config = dict(
    arch='vit',
    model='multi-label image tagger',
    dataset='regions of photos with short descriptions (Visual Genome)',
    train_examples=101725,
    image_size=24,
    crop_scale_min=0.5,
    horizontal_flip=True,
    translate=0.12,
    color_jitter=0.2,
    norm='layernorm',
    norm_position='pre',
    hidden_act='geglu',
    mlp_ratio=3,
    head_dim=32,
    fused_qkv=False,
    bias='all',
    qk_norm=False,
    parallel_block=False,
    dropout=0.1,
    inner_norm=False,
    moe='top_k',
    num_experts=16,
    moe_every=2,
    expert_mlp_ratio=0.5,
    experts_per_token=2,
    shared_expert=False,
    patch_size=[2, 2],
    layers=6,
    width=256,
    positions='learned',
    pooling='mean',
    num_labels=300,
    residual_init='scaled_by_depth',
    optimizer='soap',
    beta2=0.999,
    learning_rate=0.0027,
    beta1=0.95,
    shampoo_beta=0.999,
    eps=1e-08,
    precondition_frequency=50,
    max_precond_dim=1024,
    one_sided=False,
    adamw_lr_other_params=0.0009,
    max_steps=8300,
    batch_size=256,
    epochs=20.9,
    lr_schedule='step',
    warmup_steps=160,
    weight_decay=0.2,
    adamw_weight_decay_other_params=0,
)
Rows from expert 13 of block 3, named by matrix and row number. Rows with one number belong to one neuron. Each number is 128 + 24 x the weight over its row's rms, rounded and kept within 0 to 255. All counts start at 0. Numbers have three digits each. After the name is the row's rms in percent of the matrix's.
# gate: expert gate (model.blocks.3.mlp.gate, 16x128x256), inputs 0-127
# up: expert up (model.blocks.3.mlp.up, 16x128x256), inputs 0-127
# down: expert down (model.blocks.3.mlp.down, 16x256x128, transposed), outputs 0-127
gate.62 069:154119113121105141087137135160128143143135158103126114085123122141127096104114115091055169175155092149128121128129114127132149130128201131108122153104104135158129093092154104169127186103131143125163165137113162134124140147113116139096136147124154090120122113137095131141115120136164110100091128121110145096106159105114184125121156158087148174123130126141108107112118127132143099099138
gate.63 133:145082126142164103103172133094143153146158119143128136116092156161127157114137133105118137147127097153110147080117129100111127067151127118105141125125142146094124157147113149095129085124145139143133089107135143118103131105109124081114111102145090132120151117109125083135141128156104102120111118128165155142109100152099091168145122176148162145182161128148126121125128152118140157122154
gate.64 111:100145158136137122137088126116112132169155154080144126135160144125165151144111093070145146119150139138130114103103100118138117113125089104131127122146152169142106176143150126159109108145116131122149131111095116113134128117160126181131136154150167126127120115126115150109142167104092163157143171137151053109124154106096125130134145120118124089129100152142181155102127114151128096107083
gate.65 103:146129163134156129098112162112153134099105150162142144124142139149178095140098116130168142122139133118136143099129091144123088134149148125137151168114094140111127105169148114096100157171164127129107132113122131115140135117147116103146118139134101134158091098088070131105111107113138089125131159118112170097079152160102162137095134138114111127154123116137145167116115135117142152148139
gate.66 114:129124140130119154160149077100137167114153103138125118123142101143105142158116165141154104117159101161131126132117138106145151126116127116107138084131166142110123116066125131097106105097130103127166122094142142161105082125115123134130102105097166157163148089122100104051138133139167112137139123103136116122140074165134163151093158122094128122136133179153125074159115124112146113113124
gate.67 108:125143141129108121133166126116134132162123139146121176121122156117145138141176084091147154139108107114130098131146156169096149162122106133161144138131093132153115158107142095095145146146054117124102095138099139114099153123163109093109132123117150159141131126147116132119142138094113128134089078102141142128156151102136117097130133073139160124169116149092168091167158136147149148144136
gate.68 115:102116132126090153125146137111173155112162110137114109136118115149163136148105090130128155153191110123155129117090154144143132110129107144143181112109087084128169137134117133106158132143124142121158075106136167175113150147125105159123112133127114140106172135080115080135116171123119152093127158121125086081149146102117136105131141122106104114096126132136143141107098127116118111115094
gate.69 087:160114082121094149106080126126115145130128117150124096143116125125119111133111151151114146101118118132138125157109147121105111101108134141123167119123149141123157123097129150118156106127075084089105114165144124078119140126117122171123152085141099122097081117118109077146124178145109126155156156115169119139130107134112077145090135115133119137165141134135133108144136099151110182132143
gate.70 061:150131160135124106133131103111132132086136117099144137092108147098111158155132127092131129136135203095101115079138108144142137156101132073158126095138106107128070156101114166167105138123160125118149121112173111138113197140181137126172116121128092106093113146126071109137153119102129159139151110113103123131099142137094107147159104118122171141111114115156107109134111139105117117125098
gate.71 094:119109131122175140110148145115088118139109112156151147145088104133113144103116098130128084130157149120139118102081142101104125104178092099140171176198123129130128155099131111137153087093157140103129128157118144160148166130114130096152159099136057117091133146132131105130133104103138098143134112077115100121147118149083127129134106121142134128115116120139161133155128098099068131128141
gate.72 102:130084152208103159115103151146128158138111147139144138144123144102080108143089178160135107144118138146151121126109074157128137109094166136139100114112125145122160114143140145107066145132153114167145133145147085151102099108114125136072151102140192143117112105126107140154127169124103125139134144133111192133136081149154094108098142132144151135101146133088127135156146133085148137099123
gate.73 059:124162142121165131115150081078145169099100130108143148112130125126048129155137121109121111134156141107131133109153131092124116096101102089151112155153150088133126119126103179145148133118163100164115148134152126094113127101171142121112143124166095130126111142110103049107115137103066134110144113095068122145132149156116123095114094175099137140146098099149139111161118160098123095131113
gate.74 091:128095115123184082122121136136136122144120139144172141090106124115121149126073113138106148137118130124130144124138126102169142151112116092121175168120155158128143095109128125158118123079175102128117143130158145134113116107102151149114131129122140123123131158099111131098102136086112139108127127102154152118106111126144122132119127135113112157136169115132160116096090107116131141124112
gate.75 116:160114116115124093124117159100179125119119138085144115183171129157082159095111126129145141112135165183112133158129133111151153130107111122094135082116125126143150167130134130093081115154111136138087123129176117130149120133159130117137126120112122109121160119109103114129118083121122112148147112129059087113113112121099114098127144122123139117106144109152105112092097181079097110115155
gate.76 117:113126088135152125181123146110091142119130127070144132137106135134123116086146133131147092145096080108132139146131163108109133159124120107118170140090107131116118175141150110113161077076098130123147137155147150140130132119120151116161104103126126093159125151139119107083156138125131154110111124101124106149153109132126158150112170103144170133103114126133112108131126162148087134120162
gate.77 101:085099123135126129099121098152122078090150127130188133124130131140200135095141151094149131073152170112127154137199106116139125134125117123126136155131128146121092113118094165136102125083144058139159119139100132068105166116137121122095105084099126121143111169122140080122153100160163119123147117141122103150143136125104127157156135170108168127081100107134103159103138077124116136121124
gate.78 071:116117126135121131182119125107135104145175108158148139092098131169164150095089105099131089109137106153115163153132100135150083152130153099133107099154163157138065130120134126100128106133140166159183153106080109131121140084140122172153146129137107138116168098106186101131100105111126097144117120108111095139114105132125146140154095172110096140128128135106111121157108130099154129123151
gate.79 110:174127117119122125119142144162145150127127113125088132131152138153122121130140138161161124132104092124155159129128126145147144094137155130163134132132145093118155130114166075099075113131123171147157114095128116096111133143152102118113134122123125151130156156094103115072155144155139162118148125079138152082157067147121070175137080165139136100135134128139103158159091071141105101118109
gate.80 052:173149071124132137113155104096123152112083150115139158155200126089125074117050095088105153117170120130146149127126133104132175140118134110148174122133117079120122079133148107156136164157112128112113126107134119121099173123136130139144126120090129112145119112140152106088140130099123118151102118165112136101129089131109102156104147116102124094161080135128087147158088131124104070149147
gate.81 075:141175157139116162175113103121138118111097118141124177160141141099080132112106116131120110125129131124132117155108108143118136098104150155109115137156146122135162114135099138114123157050180099129134153132160159132097107131138144095145063098120110122118186162131155132115146118100164152116164149139126135113117119112123143159137143120125129140156161135101117098104143118122148116150125
gate.82 085:136167135133078160151073134172145127132140117126157147045138073123103127106105136128133144107134122106130093128124080131154078127097126132111180128130133115123096121146160105114144098148150124110104111106110155121135095131155131107123122144156137105139145130125166136116130123133098135139158108134131126111139134103134136115116162127123148164149131166136136156139116137147131109132144
gate.83 116:116077107170120147151139113134136103134112153139128129103137127149134135099119144161132172115132075102148126128099142157100148137116074119128132129121088128117087086134118147126113150110104130182139124123139167133137111150102161164130170117106107105136126097109141156104129157192153118124124118120150106100111117139129079166132172103153151158141096125123180110138111130132117070105141
gate.84 067:099126130128131089147062153125057150164132123160112136117137094131166111094111122135125124094129117124106110089115096122121140119124102107122153143072155074106125211137141120163143148150128063155082117152132088130134126120157132143106096116139102108069138140131162103116152119164116131145091140116130140155123162136122132094119131150113141109116092143105143129176132132098106130115098
gate.85 099:131133163139099133161177115123141129193113128146141159178133174114098145134101155130101139177098126125175132139120139160161133099146137122113131132173102136146167096140146095142119075137096073110146134159134107122161140154127115157098137117123128126138162132184141131125079146119124099135119120116119137163128140111083122177100118117119145114143092140141106172129156083101106116123139
gate.86 101:105121107086146113135114173153116111143132097106159093100096189128140112124095119124181122158152152142089125172132114124163126127111088086111170133131144150128151087084112108129120117121156087096130122152120132148130112142152126114114138134138150155167122148119135152127147127075109148117118127128100166133121090159116154178116132124124152121151145134148112144109121158132129188130142
gate.87 084:108066157127098131107157123166171136141127141140146135133121125145140139150106096108130145135111135114137152129176139111132150114097147151165136122124117119176131140105129109149177082131147137188116110142098120136116114133097135134143134121133129125142144126113121140133110103092089146125145169113162135160098097161128184127141153115110124157151108102105151110133104114156071110158113
gate.88 123:115114092159105151171149124168117131123135090116135137128156121117129110143106108116141125124138180146147119143145145152087180182125091180146110187117114072101162080120190105159145123131119156102118140092175090136116168149118122084162154163082103133112085148105072127119126076118110164128140096128100110116173134101111166127148116085107137124098158106106107169111159117124158144084110
gate.89 097:102083136130165115106154167137132127083120157161087133147157106145137104097127129125128155111099177074113163124170134088071120148122115130103144130067102145124117137122109122170105142166125178123137126100156105166157135108187161144178117106141140141186170150145111085134118105124132089133128137128130121151140128168132111131174109100119071138173049123142124139119107109143115140149101
gate.90 020:170107118102097185081119112116159146140132117117165093132131120117126115137131150127125150134113130133090109160172146068134139069125132144147146123120144121161110089104121134131119099135088133101088129143097121150155112111088150175132136167144126187167150145167174125101126069148132106142142146114153151102088086171163143160115110158151135088109118146110121137141130117166069142135084
gate.91 098:154118110109097135142149132146153120143171147120144090152117125156165154148119092121105148082153125132116160154152133104115168106084114131111103156152128093144141187090121100162124145150163113141125098110109118116092121140110118076102118162084145126113160146114149124128111124124120098093107120154118140117114143142129135110190108115099117104148093136088130161127159127128100080140118
gate.92 101:180162091103111116104172115118135111090149087143134107112140157107152154135179117126147130128135130130124139144141140161115146096185115172117143111130126132154135101134125091116109122119170092111111114134109151095136138111100112143173134136101138103155134142119098072137132100130135119136127134118090114141110155098116135144114157133132140137086141151148093158088196117136148155124143
gate.93 094:117106151145104111130107140159107158149150119146103115132180134132098110143127160149156124144114124160104178142086106150131117128122151130122187105117098105093123152191132096139124169113136131105078142113158134114139167153112169112097142157125103122140152138127130082147134111121117149155099173111115140123178106071137139166164128122089125130153150108144114078126142101114154153155113
gate.94 100:110095155107118123101104100180130175141117098124123110176141118142119128132155134120138175167098120123109142126201166121118168116150182114137138122115103103134112143110153140157125145089158132134137134142121101157112128144124110170118141127125128178171124133128123140147104111098139137143139105092166138116171120113116154131142154118126114141089117136153114139100163125093161103116169
gate.95 068:150107104141136110145087102129116129131142181098132139127143140151120126104099134151104116156121157135114131082126122107126135119086158170127129103132082097176109149159130115135125116133129127174133120179111112106143108139124165071167111099155122105134105166128108123177122140128108096144134087135084118096122119081113117158113110119174163106134116092167144156127157156118090133116082
up.62 070:144135137139114128134114126113136126098110099133162117173145140105105178119128145164141092101086141073129094139121094124120147110093070107118097087157135106110161144125094110098102110120111123141102107140120124127130145105146147116153123097130097111147119143143137124101138120140114139146139107118138132151159108174148124136150134139158122116119107148108107152170088131120103136131114
up.63 140:096181117124124109142106133118127155130157090113146120150136173100139108097118097134169138133139148111122147131153130132140121171102123125113082143158092144113145096137131137129088155136172111121111171162150136135138058194155113166157135132116168143157134120138140153146077124068118090144112137126058110134181133121147122121152130083085140079133131102145110092152158134140158144105137
up.64 120:140075114086112138119114137125140171118061114171101147139071127080140155137134119132129110141113088186147130147132110136133175153113138135141135087162101143134125117105189153110147136123119176137153155121151085149135138082127116131113141130075111138104145177152127151145113138101172107128133152142105149106087155137112120115099192152114103148109108128211165136113109095102133140135126
up.65 104:115135145120158129106132163091161145096146167158147140152159140127159121126086121119147114109141153145134161088125093155155080140135150121101151136121125120096132116170152107089114163175150126145111128100097113152163136129114113123134120129130097154152078096110061107104148092125114110104144133124131164101080144172124145140091149135124092133160096110134143156121121140108149159158127
up.66 106:111134094162145132117154154162151114141115159115149141104097131128170097095169141103136147129090135132098117150116118131089113106146109145135114138107078127139081144172109106137135147128143144164126111161126119114126170147114101129171165148142072120108111142145173150161122110118115146095123113132151148128121168100099103123149120146144148152117126089146110161122148142156082115114130
up.67 124:136129134138116122164177116138160140119103171134133163145128149139119138107162103106149145142073099148172108108121169138104109154127098129135108132129127121152144132131109103100133174128098114137120097134106123118090150106162125112088143149098115129131128125118070153102138147117110120133095094126127106117165146094115105099115160116142143143146154138083184131142153113166154111124127
up.68 128:111114137128088135137139135122177137127161098142099112137123141137146133167098083126126152144204136104146117155121149143157113107140110137131179122114094092117162137132132125129157130135121154124146089083141157150120171137150104137142093141133105133096176128089137077137125172138106154083136149101113072097150147094121134122137154139104115113096133120146149148114100109119121101111095
up.69 094:124128109125127130137148150089118134097092149102142123126164108106162128123140090126093088188098125150095117117169106148124140120117099114125094122140143115128170145125154135129144151187154141128109138125120092123120123113125092140128106107101165130155141154146122129138138090135191157106102106138117133135107097123127137163100107125139143135101104107151107121111111176137160114108147
up.70 064:147127091149095143117132144146118100134148127195118138136160189137142098173134116127137133169090153092173179112154154127130123163116110147133133112134177111142086171135162175094128094148114102064125111114098095153118120133114135135165126099122139118115155080133141152074143171108128138144118125143086114123090114125195109097107116167122103136123139127145095094174140127154107147125140
up.71 103:139117177140100081142126104114126131166105120121124098149111124105107123106067150174177086135113158127090174149143103133142130161136125116099090136112138131164130124152114122160134106108145117138129110123110134101106131090196169106135110149120128127161167143166134159138143087116152152097139122135148143086123118115148138135120111129132069089140121104095113133081140117104193124144101
up.72 094:139145114103118105138180117138124160105117131124106137129113165121162175123137116059114122085132107147116138113159131063098140142157097118185159162140128146095106133139145096120116118142126139119134134090130161151149144135161117127171126122122103094138090164129158132102105079137131123136144079105164127126134169091074132121118111132135115145143116142143106123125142138132086094130152
up.73 060:121105106137086134114115139183089092162150136147112099154138121134223117122131125118115132111092097154110119143110142169149150166149156156105146100125101169110154142134158096093120119136104170097132141117105133161138128141076110132142104127083155138132136088144136188153138115150176117144096168174183144086137115132125141161160145073160118123124159154108129151101140094146138159131158
up.74 090:116151146134083174133113117099102115133136108127086108146149126140141122132181148097145118105153120123120134124121142167087113121140136170124074089143091098144104150141123143109127121164090164124120115118122099127142116145149107115158145128144109129129132100149136137152123131166130129142136149158098094140157126130132138116133134143136121105117105136128087151155150152141127127119135
up.75 118:152128099148140108125118159089171121155163121089125109186128154126094143147136090123134130087169141122152121163101162117156177099159124115133117117124108097154167157125139094115147110159095135161097093137125116110137121166118124088133133125165134149137191147081142124130128078128121124127144096107094072148109164151091080117131121124118166126137139118130145120121116118086094078097138
up.76 112:102120160134104142072119112135122110133149128160126132144123079110130120145110142127128094122163118108124119110108105154146145136132168167129072093178138154126117087073157126113138140127117095148113126105140135169135152105154130147156139132122127168125145102143119121172119127137130121147146156133139124096120139130149158139073126188101111157139116074134162123123131116121111090156092
up.77 095:116125130149175109122081136106122054104120171139175142122128113103164113093125153096125163118136149151144116132157109150162127121120102143129132136129133170142100091093110148169136103138165097107122114174100140085113163131144114138078129110094136165140110131119148081120148112130175127116141157132103103140152168101098123115129101170120148117108100083154119127124127092120149103111124
up.78 070:157104183128101089160124107101140128125162110133151131129136125164160163113110106097124113139134082166139143119130075123127100140111152123141128067132154149148078134115119118119089120145142135162150153102085095141164121080150123173132159135114126112134174105103199109078097082161128123145111129105119106136110099104127134148167142197104107129134127117104115101138134140113136115102134
up.79 104:117079157127156110141144123086135078132110122147162130115111131125108130107122145109086099116157140125121116125141087130069138148111097172107128095132118144137109168128135185122125144138097084131124140174124154179122150146109170121133121146111153118133135106133147149142101120095102084152116141146118137167134146144124176143141145072140110118086092087131152108153141134143097135141127
up.80 050:119097142161103129143128117171128143064105092120132140142097108167119163156110106125119143111158161096163177113114145117117123144112160131068110157118122115129119147116148120172098137131119123081134128145134126122154188101138146100107123115100131167090124132137106137100112092105100092129113140126143155135171166131121094138118126121145110133156106141121147126163153119146110109105124
up.81 079:130159135122130165174140106128120118118096099152133217141118107142142137147116095121085128114141108101132124139096113150118125106153125169123095099137129112119161089122112126121134150065125092174124166135123115155155138092100152097143136129096130138125156175115117132143119135148180138103122156135151142109135130140092160133143111147090121148149162165137117140114127136138166152164145
up.82 094:106153143106108147145150125125125156116126116140100124141133086138134135155118158102118165133098127158109150121138125180159132153149120113132151087147186105100138139143159132084105159143130143103086116151120118093118133132178111106139138105186108113124093087125165133156086126138134142140128133116130155110139152088126187112150058116109148154138183095121166116104107149107120100143127
up.83 117:160182142101109125125126155115097148124126118108147125145116153101132130147166099120116121150139188128131138164149131121143134131115176156149140140132140095149153174133147156156150137113125162061093141155158085154120164095152117093139074081189139144135107171154097138138115136085095121149131122126067094147116138111136157093135089131120124092123140082142063140140114102152146172134118
up.84 071:117104102127088081150147139118128120096099125116130155109113155141116165123114083140133119141116106143126099099124099121115117104154079148143133134068108093102107154172152126112132113095093122145101096097130112145105137139131169112110145120160100105111124138167121078099133159153113110134089068098141072110164102101094117147172146093087115101144141123144102135160118097136094122167126
up.85 103:162138123122059171174156125123123134144126162165138129138121152125112124146131122131123174198109139112170114103111128177171139098122133102091147115157114131163139112145163123148140101164081093112144122175113058126139103129145123153095130108118118130090169129123124134155123142117101125126118111132138138169147152117088130165086123153138146120125103087160094150096162078122135114157139
up.86 097:104098114132174082113150127151154158128110171113119139126158124079167131120190131144175083118127161146120122095144127131136129084116143143152123116128105129129155151140093178108139123149127134132099178143129161102147152101107151167130152119109159151091139091141115114126102101161092125139157154120070102127136129142151122101106112122123103086151104097142150085111138104105092095104129
up.87 077:119164148158171152170107143123098092094153156133094111117087145087130140119141123124158123116147157143109150079109116170127149106124152111133129121132135148094151130127142132141125141100113147111150129136136163117105117128158137125150081122116152110154115127131115096107138117128190126121145129123125143128135148149122097117104143182120128155121149104095150109117149160138146134131136
up.88 112:123146142093111127118106142096136099163114179095131122085086147149133110106119114107111180105132111127121111083106132143141135099137147119124118086145142167125059143169097083129056127142098099162138099102111129098152104121139100126104109116120095148148141127133095126144097138089131138142067083170139143133141143110157078139143098166139115117130109151112177129139077142159111140133128
up.89 098:090089110119148147110141162154132132100138142160124134122162111127119102070131123138112166144105159123080151108130142088079113155149134108126155131064094163108140169136128111157121128156128184124131108089141118134161126102165136120170127086127131151161143100143133085157132130116130092105112134138164143119153111152123094131170105107135093118208058104139151124136134088140109166139105
up.90 019:134125168142112095176132171165106136086138129171102132136094143093123130120105115107154150127164134159144113117145086142125132162101128136141119143152105123093162151169123088140119139124102168149146105141126110138079114130141089098135150060107144112122127113119113105125129158141100121124150095130096090157183140123134156114130160134145081114093150141149137100122132122115143162129121
up.91 095:123145146127178121101097133102093117116112120116145136072128127113102132085110153139159111180123113124132126126159113165123078133126153098152138089123137151101125088174141159130161122107111133118107119140137122159159156142122137169168142100153108083139078164157123138141137118102170172146140104128150101152111108137100110139024117164146139163112096100140135116104117136099123176122146
up.92 104:078113138143117128137122106135140136178106177126120194135095109108152104137099116155071130110113107129127149123125076103133116175140124113121104108139146136126121131122131154114176081109103129128136120148117137186125137152181112098106076166099118119103166106119118138143097100120084129122115153104143165124131109149132137159124103133163112114167107097099130120151094098133113138159108
up.93 094:134118132123112111095100115157113150134142119146131129153199135135099118117107173146115129142125111150093159156103130160148124122128145142130178089121086126121120138178118092131131172095134114116070145128154140098129174148116130130116136150110118129163166148139140079135150096135136116170095184115113124113167117066140116162141118130105104135139148120145136099128124107140138128175118
up.94 104:151141093149145144105180117107126094127155156141133138102116140133139134130137130159127079071131111143115135125081092127142115115119096114097102134156148153139140133153090105111141127143104105120113141108156158104138121101129147092122138145148131068055153148150105125136137129162130143112133158159080108141080144136129109101102076126121166105141129139090140112149099141161107131135099
up.95 067:116139154110129096145164137111123119129120127139116091160106147092099134118127121122108143127126134146134134126112113150092135105131169134126126138102160129124096159133127160140096132113132129136105106097126123150095143140094085156157082112169072126169172113160173135163093168117136150156142096143109140097130141146169127116075105114141133091127133093081147110117093110117059121140146
down.62 061:107133128133090128103131149120146135116100138114116144173159122132156140111138105156160105167093145098091171150064126111117137147140147139158112136125135121135105159106124137104092170168126099073148141107103066147095139085127157106148104135117174151132099114171158131129120138111144120073088103141121135107116145127102121111121125127159114111133166137141087098131136142134125124096150
down.63 144:089124143108117174106159144132138096090113145105125134092069149141136142086135124130151131163144094085108145157119122082145127110130058130142114118073151203151119131146098134134140099101153134105141123147109082170113120119095175173139075099136125118130132120128126134155090071155137147139159135169072125154118141110146125119111133141112124130142133153150104124146176147144146110115129
down.64 118:125119124092118138095114101128139161118149102148131127071155136099122148176064148106163136089163131140080106073126123125131167130176165140096174115111097091139102106143154110143168108174182152153136139139109120123111128153143157137140100125128145141136146130129112119121084101133095141149143161142136120146134108124128067142097118119117115148108084102144133126121142126135131138155123
down.65 108:155124138114154158155103117098149136078140171116120122151102090096110082142174134112153163121119147129166117128155144155122098140135084120111142120136145115124101089110126117140098099122137123136121127100157136186159117132136130124144101119145168073120121154113125113098116135143118124108135095127159112173125122093109130157164119141147137142138109121113133090137126103129139145126165
down.66 105:103128076145089104146135116166145099104154119098138112107120128091107124106136151124153131115074121149112165108150184160142128144098155145111105141107084078101156116176125118145100123086111123119129120177135101124151120122166182130121104140099140167153105105151154117123104126121132123142103093159173112093148133116122136105126108139158086136136123108088120158149109111129145124149144
down.67 123:128101106122156139144121119184116130087127093163116090139162130078123136157099143146093146108136100166131147147109135112138141123174182153123170104113145136149122144139100154105117078146114160167096083160158110136125164182118142163182094142125110157108106156141128114122117143095143120095146116139114163096121134128125151122130106116162146118127107111176107110138091134119093118099119
down.68 123:144139140143099137157118072122112124146133191107123136145110134119111117135124096127168106101091138109116124136121138119112114121170147091139132180119129143146097130111152107131131104069104146162139102166118151169097119066074123140142120100105124139125114136102132104125135134132132140174114140152107126122129154124178103136112123081140132116083087127109155130085159155179119141107162
down.69 077:107110134201143149132132107121157102177146129188118143100144129152121106129150160086126123159120116115136092109059147147143107108120121190151140138136146138153157120075100114139126099157171096089111129103110162146090131084118106129165131137096108114137132095138158127126083171138129127128115152129132117126134141111099099144093105135096095108137180132157137149157121121143160117112113
down.70 058:173135117150156126107173150135129157120126184126085102183131126119119180126112144096148115170125106134100105107118136108116127129132118090128118116114113125113135121140092110120166093183102092164181120153130086102154139100111140113105133149108130150166141114121115108117114170152118132137125160103114101145104140135109120129165132106116138129109120172129151151127133156130149102123156
down.71 097:117120079133127105084127130115142085139127152121135138120127133150168097082085102075107146139172146083141098133149141096161127133145075117106126155087077109086143135128150111132091126120167107130167144105121171109160113133061122119141147138151160094101112121124070108155150160120141112134137109104128121148122136137117144173127120142144127149132118128131147138169148163109134154131123
down.72 086:166130090118114158178168134102116139120098148082089179141157117134134120122139146119127148131103139077148144125105144129155169135162098163091144154130089146043158134168144112129144084142096099105138120090141118118127125129105101193136113158100140185095136189098143112134110130121115119127128130145109151125123161185117140140132137170126132111111122129150122129157118142124134108143127
down.73 059:127141130146107142058166104140154118149160178089139108139122123141105141142153144054123151115158112167122091155080135168112130125117151120132137112083141100168146141144102147099081093141135142111124103143138085138091112123150126081132111092092144106158121142129087122080114131135138108120128123124119170113129128124131107137133133122124110096097096112147135158123151124125145125127144
down.74 084:109143132114133098158136164156141099133069109139125122115114130126142164115118099136119078192135112116160116103124141133157157108088118080128163108120078138131123115121128128121124124160125137207141169154089117135137052157156172138125143112119131144161147099158129100108168151148129111145143115129121125148113114104101104070113105118183151113135149118111054169125091137113112125126099
down.75 104:099131121142145134159100115137102128150091130122123120118069112126154108145146159158142155126110150126131128142156120135124121152143107088131100169093083113167151076156088190119084086095104133138105182137132171129113105120134106136113095087093111085112161139126126099126198144144128135137149114155102103156114142129169121098125110123121132139162090173099151158138153145147106176122091
down.76 116:122107177097139149124069136117117125126108144147121157107102124189107135113090154131121133137146130117154140133105125134104142103117128155120169135128086100122097140141115170125163186126129160139106129101166125105125134112154077100126159147146087149109130128125140144135169104139122119132088093089143097107127110110112134141117097135138162135113124117128062128106149089136103129113155
down.77 093:094130115118128138160107093123154102121087132133123134150163114066114148133101069128128105171144090144118121123047145143153135126117131134150128121138121111113117147129127109122128125122137109142117134122104115124123128129123112137121169147105084188147134134127097149145127154105087150094154087154110153098088167130133135126136141134123099085174108133154107091110134117128107115154129
down.78 066:132129121102105165101147146107107108125106104137119131102134119092119127139121130131099084090143127106153135116120136115109092137093124106137104096149102084145137155133143135131124140113087130134110067077138166106125106111160101104130166139130125122138140110159109140147140174122190155110099145153117130142110147146153161154135143128132153126115125146110087105103152135112144157154148
down.79 106:150119123144146099092147082145147135082123137146115112116178152117090151113113141151154162081123170171127153131129132106142115114181168120098131116135121174126119123159106139148157105109151095136134106151142123137140127161143119138177113148120103133128126163107114121131150122136123107139136164119132087157145131131132130154116114153110137154136159149117109102121113107109095143140129
down.80 046:110138130083140082136117152088158121102144152111097148094099142101149116095084130152151116129107083133098115156130134087173109113150121144160125132162129120080115132139146110133082151162131140173168122184104097129098125135164136118160156136169121128114156143095152120166167145163164142130180177110153113135130097154136152162139118133100091154146121114171129098119115098110132142137158
down.81 073:119139127142133092120144163115081137099133117138098088125146142111154098126150121119171098160151130133172163123139129134098083124140136131111144122172126163143148134124127120096151122127058154103126120119144136109099125162116124098124141127096161102136140157113102096147111154108113114152133106091123148138133123134090130127115147127089115114119114125177139119143110169143148154142117
down.82 091:142101129146105135143073162181137154089150112123108148167119126137083099135125125131148136114108126117136143120136152115155104101083160139101121140151108081127155120096137135115123138126173091120111117099183108169128128153106099190102158097148112124166139133151096131110140123151133102115126127091146148122105090157158104125111156140151193170103133126149110144125095151118121128185148
down.83 115:136129130141116154139188121139182153149122156129105136142059168077100130115127129136140177116150103134148115144062114106101112098135122133134125140137126140132135112119157150112139164111101126148166097101123068101141151119116135146141159127156155125140116100088068089150150109112122112114092124181098093123112121112123156141083146122124162191124109169122125153120093135100197134127116
down.84 068:121110151140103128084093123133104115143168154155138112147127122159116108175141135068094139108142136095114140088133150125146139117133134127095126139188153163127148123132124122102087153116113132113114105139130127147086124122151127104083132173126136181120119158141194116137110128125144150106128099122150164113144159171080093176122141136114160131156161079114120154162159102090122170137161
down.85 106:133174126111104173084133134139124111135116125143139111088143088155121121152168097137161097141168192151119143101125097169126116146151146116155119136155130143137123160135151131093096108133116108135132130097132155130143117169159092143188155148121136136157115130126101120131133115125128121106149176091139150133124122140106143076166120191098138078126146143088105103079124141133126181111111
down.86 083:110133129129123124126139142106129113123137147164125135168104111118100130137163113147113114125172142146079116147159117091142126122128122159133155136142128109127096158129126117119093141137109111154132085123133170096161114111100101104077155071185166114182086109112127125110129136126162180151135173142109089117089103119154107146116120168129167155151115104099108162097091134110126135165125
down.87 086:136088137106137152146101136154090121119151112172137133130123148128118105139099144167110126130137143109061073090112139125102131153180153150125116146124120115142105107112124176152091099117161157165135097131145148146108124086152167090152139145125111173121128117096146085138117112095130088157128132137094146101104167119145119154122159131195086151175118131093067143088149140161125107153100
down.88 130:141155115107147152164139102148141115118137155157154125150126120147120127161143133077111155145168130137129143097116148119140108122159146105098123139131130134141117107135097147154126136102130073097088135170118155051144094139160146129185153105143108162131126122136149133120161111121154133105100152107153164105119164134121138119137168092137145127131120154130090145091128103151092122120177
down.89 104:141138124139142138101106095115113161146154150150090153131116138086115131081116113114129143164107124118140098164125101155132094114167149154090118114121176099138116121099155114113114096124130117111119191138168123144102128113116110085151098140118115128172146110121145128089123174153141175146119136135124135120139157111141098195152055153137138130096100106132083136105158138137107140127154
down.90 030:127137153092099102127104133125126194123118158125110125134122144157131108090080134154098103144074155107100152146156117109161156086105135142144109164161146132110101160101142169169135120102107109144132091127102123160163149135135117151113140162164111124134162134104166121120123116135079151099144117127087106138161104166160136103097108103122174129104096171129102140074150126121133128118112
down.91 099:137117187131137143126077088097119164151126090130148142090162101135126120159142131151101139125113113136104134122158121124097121166115133154096099112083147152146133113111164105146131166116158111138142119102123158122129088120130102127141140142091140130123140134134152174094074144139112146149143180149139122097152130129137113131141119097159108077114091109140145132111191101127108087134086
down.92 096:154176161114130148100134150155129135100129134108156083133104064089102122128167140089151092136115155119138120106141098149103162108124079151119156158125101105094132158085132126151124137141117169131118119156116120142094114129144149149173124122124139093157156121139131120155141130116154101137123154117080118162127097151085125114144149141137170184123163100112128102113126089142129182126113
down.93 103:087128139134135119125128130161130178126103154150077142129080116082105120131095104085131126128161147083123160147104088147122083129143144132181115142116101132155117140039116146138134096131163130136146089138104134120123162112159114094132135158157151108125134137112143155120133158124094169141119139104108091120095122116184126123161090120183142106077142140135119168125144131156092155124147
down.94 094:158096146187108130142138149132131105106132097111078135130134128177161103132147144123132156115098098139119123105125157129111113163100160104160129151098147142140098135143100090133135136140122199116140117151124089101130135085131149143097147100173118161096111089140115156073116153150134150124096153102113146132128133143146119136088159142130164074125116128081123097124143099124142094086138
down.95 063:116151121140151125146175137167153154081118090118135157152102120129127149141161170118146129161106098136137162132151106082124135138096112121108178107091137104087126172133142128153128114109131117127149151129127165152116127138076103168123113124074103126108144123173133105196105157120135154129181132104125147081104111091132132145118118128117120111093120110132124133117094123112124112135121